python train.py --train_examples=45211 --horizontal_flip=true --encoder_head_dim=16 --encoder_bias="all" --encoder_drop_path=0.05 --encoder_width=320 --residual_init="zero_last" --batch_size=128
Rows from block 2 of the encoder, named by matrix and row number. Rows with one number belong to one neuron. Each number is 500 + 50 x the weight over its row's rms, rounded and kept within 0 to 999. All counts start at 0. Numbers have three digits each. After the name is the row's rms in percent of the matrix's.
# gate: MLP gate (encoder.blocks.2.mlp.gate.weight, 640x320), inputs 256-319
# fc1: MLP up (encoder.blocks.2.mlp.fc1.weight, 640x320), inputs 256-319
# fc2: MLP down (encoder.blocks.2.mlp.fc2.weight, 320x640, transposed), outputs 256-319
gate.476 110:513529650479501503461418609498426504430483471511473675470534559442493532486580500553515500499500487501488530505505506538447517449457474504495487524492510497521453484496482503497506600495580496
fc1.476 151:497507481559454501560564473481525501519502532500391574502497427530521496516498502470595496429437521580493498393499482494557503526529456403489507498354500501454530569495518442502502487502519497
fc2.476 125:511499537388536499438494566516492500503500501564519537501351599501645473459526510507469509520511477463525639600499499454506514501421500504520466507687463353554475381520466544498506552497516500
gate.480 174:507450489332480505462494506495468568510535500486536551492501716503514379513301503498500485471488509472501597614359495500500501502389495487498496491458561534517499495463472509400497494504502726
fc1.480 173:517506577507471469500505507513513524537530501432504468504508507515546501486355417585497512537495435574573493461489549509644499548515475548487506488453498498506500504505498498514569499369548576
fc2.480 185:449476519491485515477532472532584500492491501495501567487505546526554391483418501409515452500506713486500550638503476498496462500500498497498506503538506493500637481485507503497506631515517505
gate.481 032:498498507497500500503503497500501500506498495500501365498504497566502500494448500505572501500501598499500492484500500500501501500515502500500501500510365500498500491499496499501495498500501501
fc1.481 035:495500507502607502500502497502503501527496500500498495499504496505501499577474501493688500499500537500500341093498508500501501505499498499500501497627502501496504496500502495507494501492501503
fc2.481 060:496501500500548500501502525500501500504501499500500499455487500457499502533502500500508505500501499500501500496633500501500500500499497500500498500500508500500518503500351501500500501499500497
gate.482 101:502364495494550521445515503495407475401520531482508517499405643431499506595492618541504500501500477506501576491460504477508482517394587499516491519515544502504546671521296515448501415524503484
fc1.482 154:499503303500503500500506498500422497518420521482467641502359492502500506446508411502499499517507400596502454704503509501500551597559545480447471499448488561486754515455526350497474511493451484
fc2.482 137:463398546500422603513499506502500495501506591514499265500566452503580465508500603440559504444496527495502573361500503506502501421490498590505494507662492486511487502503483793503494485525509501
gate.483 180:452496605442485508479420488497503578622498499460264494391551455660539507438502501499555501437411449525504540499501472499490300509504548502536512528511461501502536433496409507501515501435501505
fc1.483 204:501500553516451500543494481426539519664439495487500229530610409533510507294484504500499498462479493528497516581489505501501560503620516493505511507496440446585514450490563598505502660497500500
fc2.483 190:445502546468512500500499500481507514524481472441299463473519502709563479490501502503542517489428429500498525465515393493482276498484497505498499510526507500500535428510424502512502513474470499
gate.485 185:504540508394485470479477600499427647456639495485590491500511502400581610456495525558489654501496498502503500492499513506489515625460480501494434499499549504504393502502501498497494475431545463
fc1.485 217:481494446498317426534450502553499534497527632515499549494500550502504470503498455495479501502367510514503517449515501507534490505507495449379572499501499504504559570518419535534493538541436493
fc2.485 193:494477496501500466500577502492628479501479516477502421730487411618508530500509530451517544508504504533518458479639500492482496697552338493533498502534504426461475487500615506502507498498592445
gate.486 022:500500500500500500500500500500500500500500500500500535500000500500500500500500500500500500500500500500500500500500500500500500500500500500500500500500500500500500500500500000500500500500500500
fc1.486 013:500500500500500500500500500500500500500500500500500500500500500500500500500500500500500500500500500500500500800500500500500500500500500500500500500500500500500500500500500500500500500500500500
fc2.486 009:500500500500500500500500500500500500500500500500500500500500500500500500500499999500500500500500500500500500500500500500500500500500500500500500500500500500701500500500501500500500500840500500
gate.487 177:484484444460433508499451480501485503378508497495507515421492410377562500537499579514655501474497500586494530497400487522423430491498511430508530462493508508489547500512494501490380598517436444
fc1.487 154:483495503509492518496498500474665492514399500498499289542498221499506596515497535468533450516544548503503500488497506506452490488563504496493509508503495493492509520487519767466494527497489494
fc2.487 163:490483534509486514482586500500691375512493500493461414666662478519493452498510496450704497476520589476504505501527461457507497505506500488454581503574478427322543501502562503569536625506515550
gate.489 155:495496502501539520312494531501286527496505542539536516497573547475484606521470541504500493504502513499487498556306501489499502511499526480490501491484450506510323709502494457503497452489507453
fc1.489 139:470492578507504512500464484508508502498502551500470505517560474506498512542500540482577546518491499482493606539500497500505492622500474500499502469473348484447440482510498496550420624532505513
fc2.489 167:502485451484496608501532691513573483505508522470498627752474502497514506500494597473688502580493695491497533494597526511500500506499490495503502499550507496497514453495564498490495501371497499
gate.490 007:500500500500500500500613500500500500500500500500500500500500500500500500500500500500500500500500500500500500500500500500500500500500500500500500500500500500999500500500500500500500500500500500
fc1.490 006:500500500500500500500500500500500500500500500500500500500500500500500500500500500500500500500500500500500500500500500500500500500500500500500500500500500500500500500500500500500500500500500500
fc2.490 021:500500500500500500500500500500500500500500500500500500500500500500500500500500500500500500500500500500500500500470500500500500500500500500500500500500500500500500500500500500500500500500500500
gate.491 178:569603466359497502497496538586521496616432507466369491474436459506499564509493501564514426495480516537492504502485501516500363523501572501506501435503273535497600506495481469507553521500513499
fc1.491 179:500480462540535556494502486658508498395478542507510575455462634497463491517494500522426489519482508516490502504456482497487492499474537484496502588481527515525509529511480477510477288524500558
fc2.491 177:440439504584499491586497489431501489499648488502590533526539501512501500497497487493485602491498488447501495500430501491518591499462504497492498504512703500503452517490543528476501495496490479
gate.492 007:500769500009500500500500500500502500499500500500500500452500501501500501500506500501499500500500099500500500500501500500500500500500500500500500500500318500499500500499500500500500500500500500
fc1.492 015:500500500999500500500500500500500500500500500500500500500500500500500500500500500500500500500500500500500500500500500500500500500500413500500500500500500500500500500500500500500500671500500500
fc2.492 049:500500715500500500500500500500500500500500500500500500500500500500500500500500500500500500500500500500500500500466500500500500500500500500500500500500500500500500500500500500500500500500500500
gate.493 130:500501608487435499490620449516538501523492582603513512501494495597481506548500500474549430516510517493497498346499503487497473494505394490506500451498499489499371482481509493495500505500549504
fc1.493 134:412730596480502500517434528495497499485501504485501857481444529522542493510493504506481503520496496502509540472500501477504463502479492502500498498515502478507502498507397499477498563494506496
fc2.493 135:502816579522485501499497494492533483480489490466472574532326482544500499511496483515607558490485513503500513505487502506540493442474459493544501493540501489477470460507482482501502679502466500
gate.495 133:439446395504492614495487400498645458515499562607491554523474528627499439593501441497541461496446492507481558503498458468509501496497538499514533326407491550481625512498494521501501538500387501
fc1.495 139:506502541423502574481359555537500485424512505518501578423537621493509437499488476538412464498502384486497587498472490499500491470466502511503511349409481500497588468537486514503498600450472528
fc2.495 139:580582591501510494487450716483446492505499475506493495489546475333514513324569520640413507488473495511528459523499500500498505498474496497542493549547499392570451496498457505492509489496537487
gate.499 111:489418454471506501493525497509501475486474496552393484510538496472532496428505500421422507545502510497530398500504548492500501519496494490485497503506413457489528501504589477487504506473511514
fc1.499 126:501530499490507513486503493467450480496483454628394503455527481454496486354505421451525504527461495499499447645498534467502498713509503497498458473509415548526531502491461515574496628472561495
fc2.499 111:656499478501502517416514498460502480501420368536517636335505509275294497499488497469503440498468507510499495518500477400544481506541527497504431471501445496606494508523339429514500499492562502
gate.501 176:460519468456526499517468523482458500384463431492503500479618500495543500624492512469499509503495530500513501457502500490507608510572488469499463484558473513507542440509374490463490470540473490
fc1.501 161:442483502511452534576522489499592470503514511504413497474555492446547498476538485522427513498509651504504484501549540514491498547488495503497534494453491461482500463466660521501486442488502517
fc2.501 160:501498493501499504507464601477503500357484410467573469431738505372522493494501501478499496500500490496498576503505500498502577498576408522499473457499492567494552481507474545342505496504405504
gate.505 146:335499418495503559504500474549499502610487509503479492499477488444598572406508511523464509501502407484505490554505512507543506492421697505515504494488668492561511477498460497503499463488476480
fc1.505 167:424591423501497528503483410500507473566496617496509640499486480503527509445490495500498501503503398486494504508478502517630564481423589500508501481387571531604504455485469494528506495502443498
fc2.505 158:554469502455483457500541440500293522497507509563505544344513510496488467526501498483498507396503537503500511594535502503486498512493508480507514539497429481543497551501370373515503464504619516
gate.510 174:509488469577612525505495554481673495466516522493449489506468546527485475511500493573436499530462483498509494500502534499516530487563488568499538432549509545470502491487763506517502523516414511
fc1.510 200:505503552480450462489507537555502498581497513487499500351519523455516569537508452620497502537498494484496511504501495541527497451618477515532472496526509500477485488483481493516515491319528485
fc2.510 179:501496626492493561497468532503536516500525492476553507407565514464513562602503478515510531459497537472502506502505507459520498500602506522514536494518473669338483429501539501496549498345499499
gate.511 192:499503595492457613502434559495493482569646496482461622517481508533687527434494500499549502492535496492500500491501536471478508502499544497499451490499389488494500502494491567500495511506500495
fc1.511 197:505456500567503614494429570529491500584504501503497484464498504594598497416504507484484481510492505507557471587504530497500501497494502492493451503509399395480515501528502496407591499490443542
fc2.511 219:516478504504549498486512484470499540304610478500499493489527524438504498499507501488468498383490491505523544536451514500500513503512500501514498500509495496543500554499510421500497288516507501
gate.512 153:492502522415502502504498438498441470521501487501609585461501524422479483473493540512428494498506363487518502500499510498520520466498574510509509502432470503496415500477273507475446567468466575
fc1.512 153:501509536471492437501500517567400501506508495485481496434520505488491500465501545661423617479503496485524501506593527498503506422499497504497498494500493551490471531449495477363439518495499502
fc2.512 180:508336490603439453502503507564608511513406596496485424510508485685497494484500498425495508499496534504495417494608466498470434532600469499484520454487487497501587477543566465486498447514499502
gate.513 126:554543495501413497514585513498533498492503489502628367503341487505555628503509550437498494498500499474501470516491519500499492610498498471567490498518503762300485476487506427486504511501615502
fc1.513 113:522572719486497493502480519508493501502539503533544770499568632574464502476487508562501529494490488477540515518498494503489525454412465506506507503473505471493491512473301366455478502527431511
fc2.513 119:313513519466477499500460378575534499503497610514543670511501469650494435463502493486522498499503454501498497450501485501504505440578497512519510489493502514499615491549495540509499502429522504
gate.517 097:499484491500501560504575414504531487371523463501526487519462497389575500510511368501522499534519246487524550500500572520487495487497610547497374504522499509501477543521501503446510500439527437
fc1.517 104:510511693486489465501475629449499498498492580580500656511610501538492499492486523444497501491487625462462480503500423468548718513483319474506569500483524516500499437506482494589494498540489501
fc2.517 115:501613450479524384500457518427525505486512466498508718498495495450558499492506500502501495445500488528499494334470514506492491480498475541495494503503504504474526535493478501570514507479499500
gate.518 079:612537525500491512526353568504273494460542392505546547474511503329498498505538490506504501487500477482499441464507500504499518501418436505492501457556507517476251515490199514596502544608508505
fc1.518 095:385503442490500357500584518486479498470491505366507502490419463499487449491499443509417461509527463496498522497497476501553498480562559498506487627513502603528583488527565476490570436508510500
fc2.518 097:502500587499519496497515489502502497503506489496491420550492494501506506479501502425512522496467498505499500580400517492502497499548528488506496467621510484528504542505504488501500574501507498
gate.519 213:493565495460499528500613358475546322533501465510499547507439477501502476505510520430504500500501502500501499441496496495500508512503571506502549496533442496498518526468499640496541558495487501
fc1.519 220:502466503416499513470497428422524338444666546509497502503479497486470468499492521439353471496499492499499477504493494468489435490511510500510606490500497496498572526494499565359546532512499500
fc2.519 212:503401554534521511503410549501512500364526500496505494515512554501506501487505469544333502451544487507500502506527502454540513496448496501495493505503502489492473495503503502500500361496482500
gate.523 231:453500387496497508492497479502473512519513515357495458513488504493499495501483580500497472529500424503498499494467430520488559489478523502484503503487515451503508490359499556451504510542524499
fc1.523 228:446498493441489500475497464473345574553500454411499499507503498463535501500500522508499464502511501503503415490498426516497519469438554614495499563348503476495503519300407511433506492567547505
fc2.523 222:538450509432508461481503510497490497503518450637495548442514492405478507508468513518491500508499540502499494560495545497500437503533559499513496510498486501498503518486481423512544490500497500
gate.524 036:498500496500500497501500500498501501495501510499937486501499501507497528508512500247494500500500499500501500499500499501500500497502500502501502500499501502500501506500478621499501499505493501
fc1.524 037:499504504499500500501497536500528498508499495500058510498499496499501432497512500499501498500505500500500500500500501499500492500500502497501498499500303500492494570498486407500499501500501498
fc2.524 050:497501500500500500497500501500498500500500501499497497500500497499500499499500500500501498500500500500500501500500501503501500500500499500500499500504500501500501500500502501570500504500500503
gate.526 025:499496233498503503497499498513500498494529509500500679502499506373499500503507499503506500500499500500499495502499501501502499501497503499501500494520475502501500501499463499497502500500497501
fc1.526 041:500500497500499500499495501503500499464502507500500999499336499500505501499478500516501500500500499500500499505499500500500499500499500500500501500507500500500499500548490500499500505501501500
fc2.526 036:499501504500499500497502496409501499497499494508489502500503505500502501499438496509503502499500505500500505501500501500500502500499498499500502500502501500501501501497494500498499501500500497
gate.527 153:532458499665489503466497450438504508529494596522503499530429442501495502439507497440498495503499491451501496434500500491497461511444533500510644503497556535378473386534588510592493477466496500
fc1.527 158:498452425498552456501401501504432491505480515494488453497503654511502486581510499553555507498500424520504501580501495506502493500500477508481499489532491493536520600503237523504523502536339486
fc2.527 148:468485552474495467503514531503586502423490519504469513471581493536496516572539496415426499473584563505509500464503503507483500501605389477544466499534495501512497321507636508424524451502546496
gate.528 159:565441493479497500516503475496551498324400497537615519471530496544494498451487428485452503493501398536501420449501546500459500505509493473513430502436501540509500525505499479495502505446484532
fc1.528 167:476489509477501503611548494488566499479496508471483585488532360656503479423502441493486505460507312562550559471506515507486495502556499459501501499507511506489505364522505408365494600472482503
fc2.528 163:501577482416501501440517518529458502507498554511493522491403521375499525500502527482602499504498587512489505552509498499496476505562506486494506498460404511497522500499500505492492263494500500
gate.529 025:264308500499500500502563500500500499501501499500295500392498492502501500499485500501500499500618500500499592504500496500501500500501599500500501500500374500498498500500501500501501500500503500
fc1.529 038:558500499500500500499500500499500500502501500499557500528503499499500501500504500490499501500402885500500500499500500500500500500499499203500499500500501499439501500500500500500500499500499500
fc2.529 033:500501712500500500500500501499500460500498500500501765499496501500500498604497500499527498500500504500500501500500499500500500500362499500500499500501385500501379512500464382501500501500500500
gate.530 057:525516517519494536545512499507533515548506499518376501453661568505516515492528489498458523485492523500503497400515499509468499506500498501495510508490493505464537494397568501558492470520456501
fc1.530 075:557519511499498520504491551503528498514502508505415501461714500504604519409493496499527508495489509492502490447500495500437480503500495498499499485465490520469543485526566500499502482508428494
fc2.530 107:473394500497515501465521538499547500495479701559487492520518488526501495504502498497542507499502499505490507509567459433519503535438480507501502502499500510486573421519517561499498616478485492
gate.533 176:718504505462525358485495508486475505618489559407497443397480334494598481602507493505514294543504414574498488502514499502503398493502452512579501509524460598490501502511522529502512509503545461
fc1.533 184:290496502526361642536488496500491499442580500557511513572502676558435477446503501552496684503493572422501512490496501498507496507496503500498542477415593470544472494501514499502489499549498500
fc2.533 176:530441521505449502535438680523501474534503567482510454499528506487518499424500488500574506618496503530505472500511503496513500501488501510493515444533493573497487555502513491505505530517469498
gate.534 234:488457495480509493504482507507544499535441532495497515382599531517479460539501508456484472548498568531500382500499456427464467493644629446500534504698498517520476499482526424570499530479434499
fc1.534 198:502504518472499516484503377497496509468497579525484305500520464449484502497583452498501558451489414499483516500540495500499502510496503492514506481440396488471594378524711500502501389629509501
fc2.534 205:518481608505507487498468491499518458504483527515499532466533501509416500432501509393435428522453499515499382473596479480550519492563594356501500515640501558505470419498500351542509488416534502
gate.535 017:500999500500500500500500500500840500500500500500500500500500500500500500500500500500500500500500500500500500500500500500500500500500500500500500500500500500500500500500500500500500500500500500
fc1.535 020:500500500500500500500500500500500500500500500500500498500500500500500500500500500500500500500500500500500500500500500500500500500500500500500500500500500500500500850500500500500500500500500500
fc2.535 015:500500500500582500500500500500500500500500500500500500500500500500500500500503500500500501500500500500500500501500500500500500500500500500500500500500500500500500500500500500500500500500500500
gate.537 221:600538471507541480506363504490412500507576430536486494537515498463488527426529493574493606511461431499575501442506497581501501529457478484495500468509501483525444531481513493548522387420529412
fc1.537 181:494439543512401459466489544610492557499515522484624470498504552499500478669461462501492469531502510498502499484497479490498425373513501561452498497485503587432562499517460552449495531510489566
fc2.537 174:499462555594542500501487523426598500505494432469454464614502487548492622493505490416531507503500490539523441487500501514500520544514489504436488501506661538518348678499517389496492475483641496
gate.538 005:500500500500500500500500500500500500500500500500500500999500586500500500500500500500500500500500500500500500500500500500500500500500500500500500500500500500500500501500500500500500500500500500
fc1.538 009:500500500500500487500500500500500500500500500500500500500500500500500500500500500500500500500500500500500500500500500500500500500500500500500500500500500500500500500500500500500500500500500500
fc2.538 005:500500500500500500500500500500500500500500500500500500500500500500500500500500500500500500500500500500500500500500500500500500500500500500500500500500500500500500500500500500500500500500500500
gate.541 124:506503604492487514501500490642490474502515504493498523413492499443516522509486452506525490501506476512500555489489502499501423532484529471487486504490415500495463570631327500496510626452536503
fc1.541 121:536556500428498499493467511503383552498505525511502532453510496661490506628549434516503500506499496505500463499501518524385493480476451506514339499497501502506380502507489456520480378517542510
fc2.541 130:514538547498499491487377655499500501515499713505448598299493616540502502476511499499501482506521481509504481398500500500464495495474348628484506503499499554502456451502463498502501470497500503
gate.542 070:428473499474505474501372502590501520510499700507512572494504646497490492506499430550430497506520410502430500500499401504503491498494500490498534422449501513532622502496499540535499529480465501
fc1.542 096:498508480470496498509465500513506469507511484519500550483470684493493442498492467519457501495492450503512512479490501476510500482501729491505500441461385491503501449504467540492502505502485505
fc2.542 085:551599483501502486503510516450490528518499468521501492507500492495503508390509516474503479493496501505500467532501502502495499500485471498498499512458563514493494511470483501491490518485626504
gate.546 146:474500496516494545489504512488497497500499571600494470493517498500502497560503502495500499501429566503499510465500513499502529503445487424515524453347534512469513572512495492500497534431499489
fc1.546 136:502501487518497580526684359500600394496450504505501501496490419578510507588486550458542483501506697496492541497485505494511500511507550494499502499500503588425523552490544499501499501431523478
fc2.546 129:568480505496542590472469483471505512310478497512511546423587479196467498503489495512491482440458508497469492533494489484497500458499616505500511509459473522491490495513527465499504495509491536
gate.548 140:517422416502469504501475441538491493521499525489573539499372521333420501458495670499510460512528303511491495524500489482510503377453562453508480500552498522499498603500476620477495510605499541
fc1.548 150:566527501390506494476628471499481501591453501550487149561608497503477532485516543488371491497524495497506494589500502511460500508533529521495479540488497470459502532442505528496500517521529502
fc2.548 154:501455500498483495508470511530498495558512513395497499614490492469506505500515524520542497486529495503500522485511496499577714478455476502575452485508500480501497503505505585498525489510498504
gate.554 130:485515508494487474491575668491498497494502564505436528492467544516500560519500500724496497485502496512489496464500516504500503517499480435476495469499506462472482716501408505491510670521487481
fc1.554 151:505347510475503527505501509491501497522463497498493507488491499514520477510502503582561467490486507617496496539495479500503497466639498501498517487556475341434541497502512515512506584605438499
fc2.554 134:584553346535509599489515470454361587475540483430500473448505504446495500481474514477548500508512530499501600498495508525504537484492445497496484604532513501522501442510511496513478562382500507
gate.555 141:506499501543495519494515539515545496504475534526507492508501638440498642346507524450454497486473503496490501504488499454543537496482567476528458500355522495454498466499506470496502367389487503
fc1.555 127:483490434507507494514729500529656502484492495499407421495488496499499500491505596502480614359499496494505523495503508505500517502624471461494492543505501457499637385495639487499503504519489504
fc2.555 119:581519572504439499591460497502494497515500603482544521497491337498529495252504408447555494508488436512493378447502485526505447506532516497500504491481480501487498388506679440511519510520501502
gate.557 080:494500589384505437505504600500505509712490471492460498500494588500458501502501515514476504501515508506497501498504485479501503406486505507500510503488495496575147618468484507500499496517439501
fc1.557 080:542462506470619490473529504490446502498500510536511432501508823352423498393559494495496505523501456501497387527543479486482552497525489493501537500310516486539505485516526501523499473499381501
fc2.557 086:499302459498526511501505499611481481494502524498365329534461499488505571509498505476476504500511508497511496529501519513499503499419521448506470506524493494497476496505523498499509428496445494
gate.559 110:498548502502503620493391537499502504500492507504450512485486553496551657529476490488476494503499524500482567495492485471499449483500510527494500502505398541475525531491506420524503509478556453
fc1.559 116:512383516504491520551371545502328501496501494500499401586481623491540474506509461505501490498444522466499484502528507490527488486505497491499471473522506542503494612497510514496516504552473494
fc2.559 114:465225486518592473498582501463498501476502506495498426503558485297493486462508566597432501501514496510511462494507510507501534498496500505492486564443615478527493500498519501499496388497332480
gate.560 023:500500500500500500500500546500500500289500500500221500500500500500500500500497500500500500500500500500500355500500500500500500500500500500500500500500500500500500500500500500500500500502500500
fc1.560 021:500454500500500500500500500500500500500500500500500499500500500500500500500507500500500500500500500500500500753500500500500500500500500500500500364500500500500500500500500500501500500500500500
fc2.560 014:500499368500500500500501500500501500499500500500500501500500501500500499500495500500500500483500501500500500501500500500500500500501499500500500500500500500500500500500501500500500500500500501
gate.561 026:501500499500500500500500500500500500500500500934500502500500500500500500499489500502586500500500500500500500500500500500500500500500500500500499500500500500500500499500251500500500500500499500
fc1.561 024:500500500500500500500501500500500499498500500500500191500914501500500500500475500500395500500500501500500500500499500500500500500500500500500500500500500500500500500501381500500500500500500500
fc2.561 030:500500501500500500500390503500500500500762500500500499500500541500500500385497500505500499500500499500500500500256500500500500500500500500500500500500500500501500503500499500500501500500500500
gate.563 128:504709563448506542504506487505438499521500444536556656453500581499496498502526500659496512498502500501580454313498504496500491424383502510508504517486500428498462528496347524502512500486501553
fc1.563 129:499438446506496525495497530497516485467500551449471395517500379462548587500422510496518485506463623545433502726465491494508550501659575493501473505535482609499510502454635463497488494499496396
fc2.563 152:502496498249522492454497500442387493502501456465643499497498502365513507437487556520470501450495396531492555501473491481484505500501583501503501601502509503583499559475403532547469499501506496
gate.564 045:501500505303500500499498267504493497500513500500501492500500498505458809494450501519497505500501499499502501483500504500500415451540502505501509499503503501560502500493500497255500504509499501
fc1.564 041:498387496504500500504501502501509500503503500499496000499501504489505501499467501473493500499507504499500500496499504502500502501784492499499490498502534504494511501502814500500500494505488502
fc2.564 037:492500504467495493498555505495503500499500496495501487566483488494494498498530511491506486500501504501498747505500499494497498503517499500500501512501586501525514504501506511433503531530654496
gate.570 190:471543600366506507454549451468501528422552422503521535497434541497500492481519492500497555491562395478539495501428648506503505495499499498510504503531431454548443473499506504499500510472501521
fc1.570 164:497477514479567526472506425496486496430563473503515499516486500398442485467500496476457510505480507491679457533500651602545541422505502498600505506508480499597516494499500482352521558479498556
fc2.570 189:489437446549500506502447587543515480599466493500500494502555498503501492500498509499504501707434520496497476511534499502572448497499531514500514351500501522498500477497496502500498554505491500
gate.572 227:399496503306499481407501501499498520490482507491575557513520451500511484492454511452514488538501506474499506579460502508489528505500393496494443490518511500633504503387501500496469512498627540
fc1.572 195:622488529664509547542529433499511503609530479501503499500500528587503557497475492520536500460486474540495502496493488500551494503521563496505527511462492505493499482576512493501590476487468501
fc2.572 203:397481522495538499491517496505500526495501498498519499530501418502473519479495465359515500551502510497501470499493508512517520518528449500497499503506511505659495550418502324463499488460715502
gate.573 148:490493435504494459500649475409547375520492499512543494501493498447483500500499504486493482485502539513501491412483499484500504578481500455499507489500525610494513493504490477494508505437496481
fc1.573 146:632507516549392534495500504526460593507484574529498499519503498603496522541495432401717502565499496492485503566491512527502511463569494511472501503502487501541534513485597567508492496506484493
fc2.573 142:466498460494496507507517516500552529594299500505505342580383492502491496508455502493501500474517508482487504420462500500500500510425444498479506474486550579427506489541478562515474604463476493
gate.574 014:500500500500500500500500500500500500467500500500500500500500500500500500500500500500500500500500500500500500500500500500500500500500500500500500500500500500500500500500401500500500500500500500
fc1.574 017:500500500500500500500500500500500500500500500500799500500500500500500500500500500500500500500500500500500500500500500500500500500500500500500500500500500500708500500500167500500500500500500500
fc2.574 009:500500500436500500500500500500500500500500500500500501500500500500500500500503500500500500500500500500500500501500500500500500500500501500500500500500500500500500500500499500500501500500500500
gate.575 109:380479486495514501502458471514373497426598504392487581425510509506490501631507483503507506478506502480528527502496520538491354497496499498495489478558500510534529483518508468489496389490488502
fc1.575 120:520492457520497522501497428521363499460506512511501849492361497497497484517539504488500507497507502493511481514512509520398236490497490479449480497529511501466507504538378486496488483531584495
fc2.575 111:493500384614486514513490471498521514494459502562629538514472506510524461506527452504485488497485548529498478595545481538505497362468510531499501551476500444489415506458503449521489568559488485
gate.578 136:489430503474501463500516576628457499834534491539500406506498501419497502416508501504521455520542418496398443525507467557500506492555500505491459500484508492497514518501442701530504500454493501
fc1.578 148:498496391500547504502577506504438502509498452502501343427469472316478515504498515649506512548505521501495534585498501504488489504478634513498508517513490498500420670582500506517493482489321501
fc2.578 150:422459444493471473511535501501506405509483500501480458645423469509498548513501445501538511510554594432510494510499495506502511499473466448524500504568500476491496490511502524503497397447481497
gate.580 172:525511503488502502506544497484523504470492419484544537461503452390498506587498505501497452535558503497380499413498481511508447512462577528503560502454547568463500537505454547502506599334500485
fc1.580 162:381507515515483486500433531502460482539533490669375497551495549620507497468499452498497515495471492512654490562501562500495495489515499464496491518613477487509499518498499462499488479569504502
fc2.580 164:504550477491469524502410524595438505526506554483475494490414554418515514514502505564500501556499483500493554402501520496492491534505497522502511485512512527483514518502481518500492605503477512
gate.583 185:460616612615495499356499515514510505630510492479486512526498489507597579525510473620526502497508452413497503390500499532496490497476531496497470461498563507492390479395495479502500505458541502
fc1.583 153:487509473443497495500508499553429466541507515511528495431531507438420594495482620506463505493480562462501432522499351458507577505459489496512500504507553569540500470503426463486507432607386481
fc2.583 168:513489494494524502500523428499512501498499501506565528501500500432510511301499495481530506497487513520489496482481451500497490507662498525510505486500501514628522572468513470551500488554656509
gate.589 078:382605538492482530497496467488510411345500580496513570505508480576308509636502539496503494492499490533494498486507502483522544505500483510510506566504502421499439477501575510484496591505442500
fc1.589 092:280465492496500501503504449500504472494506449483497467514482531368472511517488490491504496505526495499508493485480509514500499502496666497498482506499532517498501550498505513478510501505290500
fc2.589 093:485523523471500556494497513505501499498567493500495528401500499532485506505498510495381486502497372481539495459585511497498520469505493510499493504505499500508596318458529497484500503459513499
gate.590 123:511498367506495502501716378484539508574488517493494400517504445604498514521495514416551498502473573504500484507501507502495490498607517505490508490516479498502513510481507496507497460533478499
fc1.590 132:499483312498502451490504471416508502483468494508510581572594450677233410502512503545508506502484529541517517507500497551502600518490313514477495524453482506600498618542515426508488514572485499
fc2.590 120:494509495506510456499478477475533548479499462501488545562581503600234496443485456502459487465512460505499496497492470506506489485675469519455501512399532699504518635497548463492479493466497506
gate.591 009:500500500500500500500500500500500500500500500500500500500500500500500500500500500500500500500500500500500500500500500500500500500500500500500500500500500500500500500500500500500500500500500500
fc1.591 015:500500500500500500500500500500500500500500500500500500500500500500500500500500500500500500500500500500500500500500500500500500500500500500500500500500500500500500500500500500500500528500500500
fc2.591 008:540500500500500500500500500500500500500500500500500500500500500500500500500500500500500500500500500500500500500500500500500500500500500500500500500500500500500500500500500500500500500500500500
gate.592 122:502598580528498494497611507439596500515422498494501499504501481560513441469579497421443490509504514585489487423501482506541503486502490491555542544515428489590495552511551463519519519484498498
fc1.592 154:495628514544500526462426457486498513485503504498603498508530385462500499593574504544508509542516488500503499444562514502500500504503502502486512500515499503422435542500301510521452510537500499
fc2.592 168:529497499463487450503483493520464505506500581561499668351514483479458519658413503496534500502439504550509465615227496479499496501499499498512548450504509527508486536597500316491500470502521498
gate.593 134:502507495496501578594520512431536509520504482478463471499484518503701472363497576367443526497500496479440610456498530499494493520497511500517506493489536444521489496501657651510499503629613494
fc1.593 114:498503472557481494457512501608353501504504556508653578505386552318476509671499495581519514494512505505497504505507475490498454496439514494479503597473504512476469653497064500504496496463500469
fc2.593 136:503494491505504460469504512551498506497488492494500370501493502501436503584497477499498487543523500505503384501494494501501500527614392518499509529504423507328525534461545508515512513381454515
gate.609 150:498503404474498381500491453464490498493539409407556660533497435655438540478506502648500502454493463527501503586500498499515544492570503492550498515336494527498477469519489499387501450544399499
fc1.609 174:343397542509496512505522512503716489499499485500353493497440487497500516548488496382499499497549601495496485480459503523479504502535490501498502345624424451500506506405514522501492410513544499
fc2.609 161:570445280571500466503528450501507491492497499462502505501685460505470511511501503619501500497495463529497477764499476500510522454652559511507503497406496500517479449566547484497504357674499500
gate.610 135:493587502509499490470489476508524499529580518506512558578337477567487594403504496504390501489562530496502458504508490497509498423435500538501516501449500505486307500458511462493510491493485496
fc1.610 153:498529510453492502558447509500483475279501476504485513507717506459504507583535477499516557500505512501509439355534521500496565620499427427520532500546533383499498493527493518500512533503502478
fc2.610 138:484502507489532500558538485521523504487504507483439501607406504607543528483488505528515505493605554498497508489507499535453480462393501522489522500507504477475466500476550544509460461501470500
gate.611 160:480491507497492481502513501509463520324604521502489520518383501435505500512502496574537543371625465502501496513397517504511509497490519493505498495473385477498388569502474514540386506498518472
fc1.611 147:488499503468485458507544501511505498487671563490436510500448494444448577499438503545641619397500500519497486585493733522483501488493498500498464501461440484503480543500429503474322503501510385
fc2.611 192:498437411497514544501497502522541411498466536490503530481592496499508506508504501501500494555501611507461486500662479479505496501523501509501499501499497521498541316492512521492500492500497502
gate.615 121:481498685423487519500495494544447523479500488508497642508501504519543491435497498473499521446478486567471472459490432509496499499370505492483486521454529549532412491517324495446472464513580508
fc1.615 205:433500472536575509494507508499494477494522482502503543510497486477549416508512541496546465501494485492512507523505557509495606501439556537501497494311512502508506404496506456576501499602502487
fc2.615 173:503498577483489482530519494509487498559512500506503499493506490508386579497503490503381573580519530482514546487511500523484499484504481389612499558550507491526502528500508488453509456447528477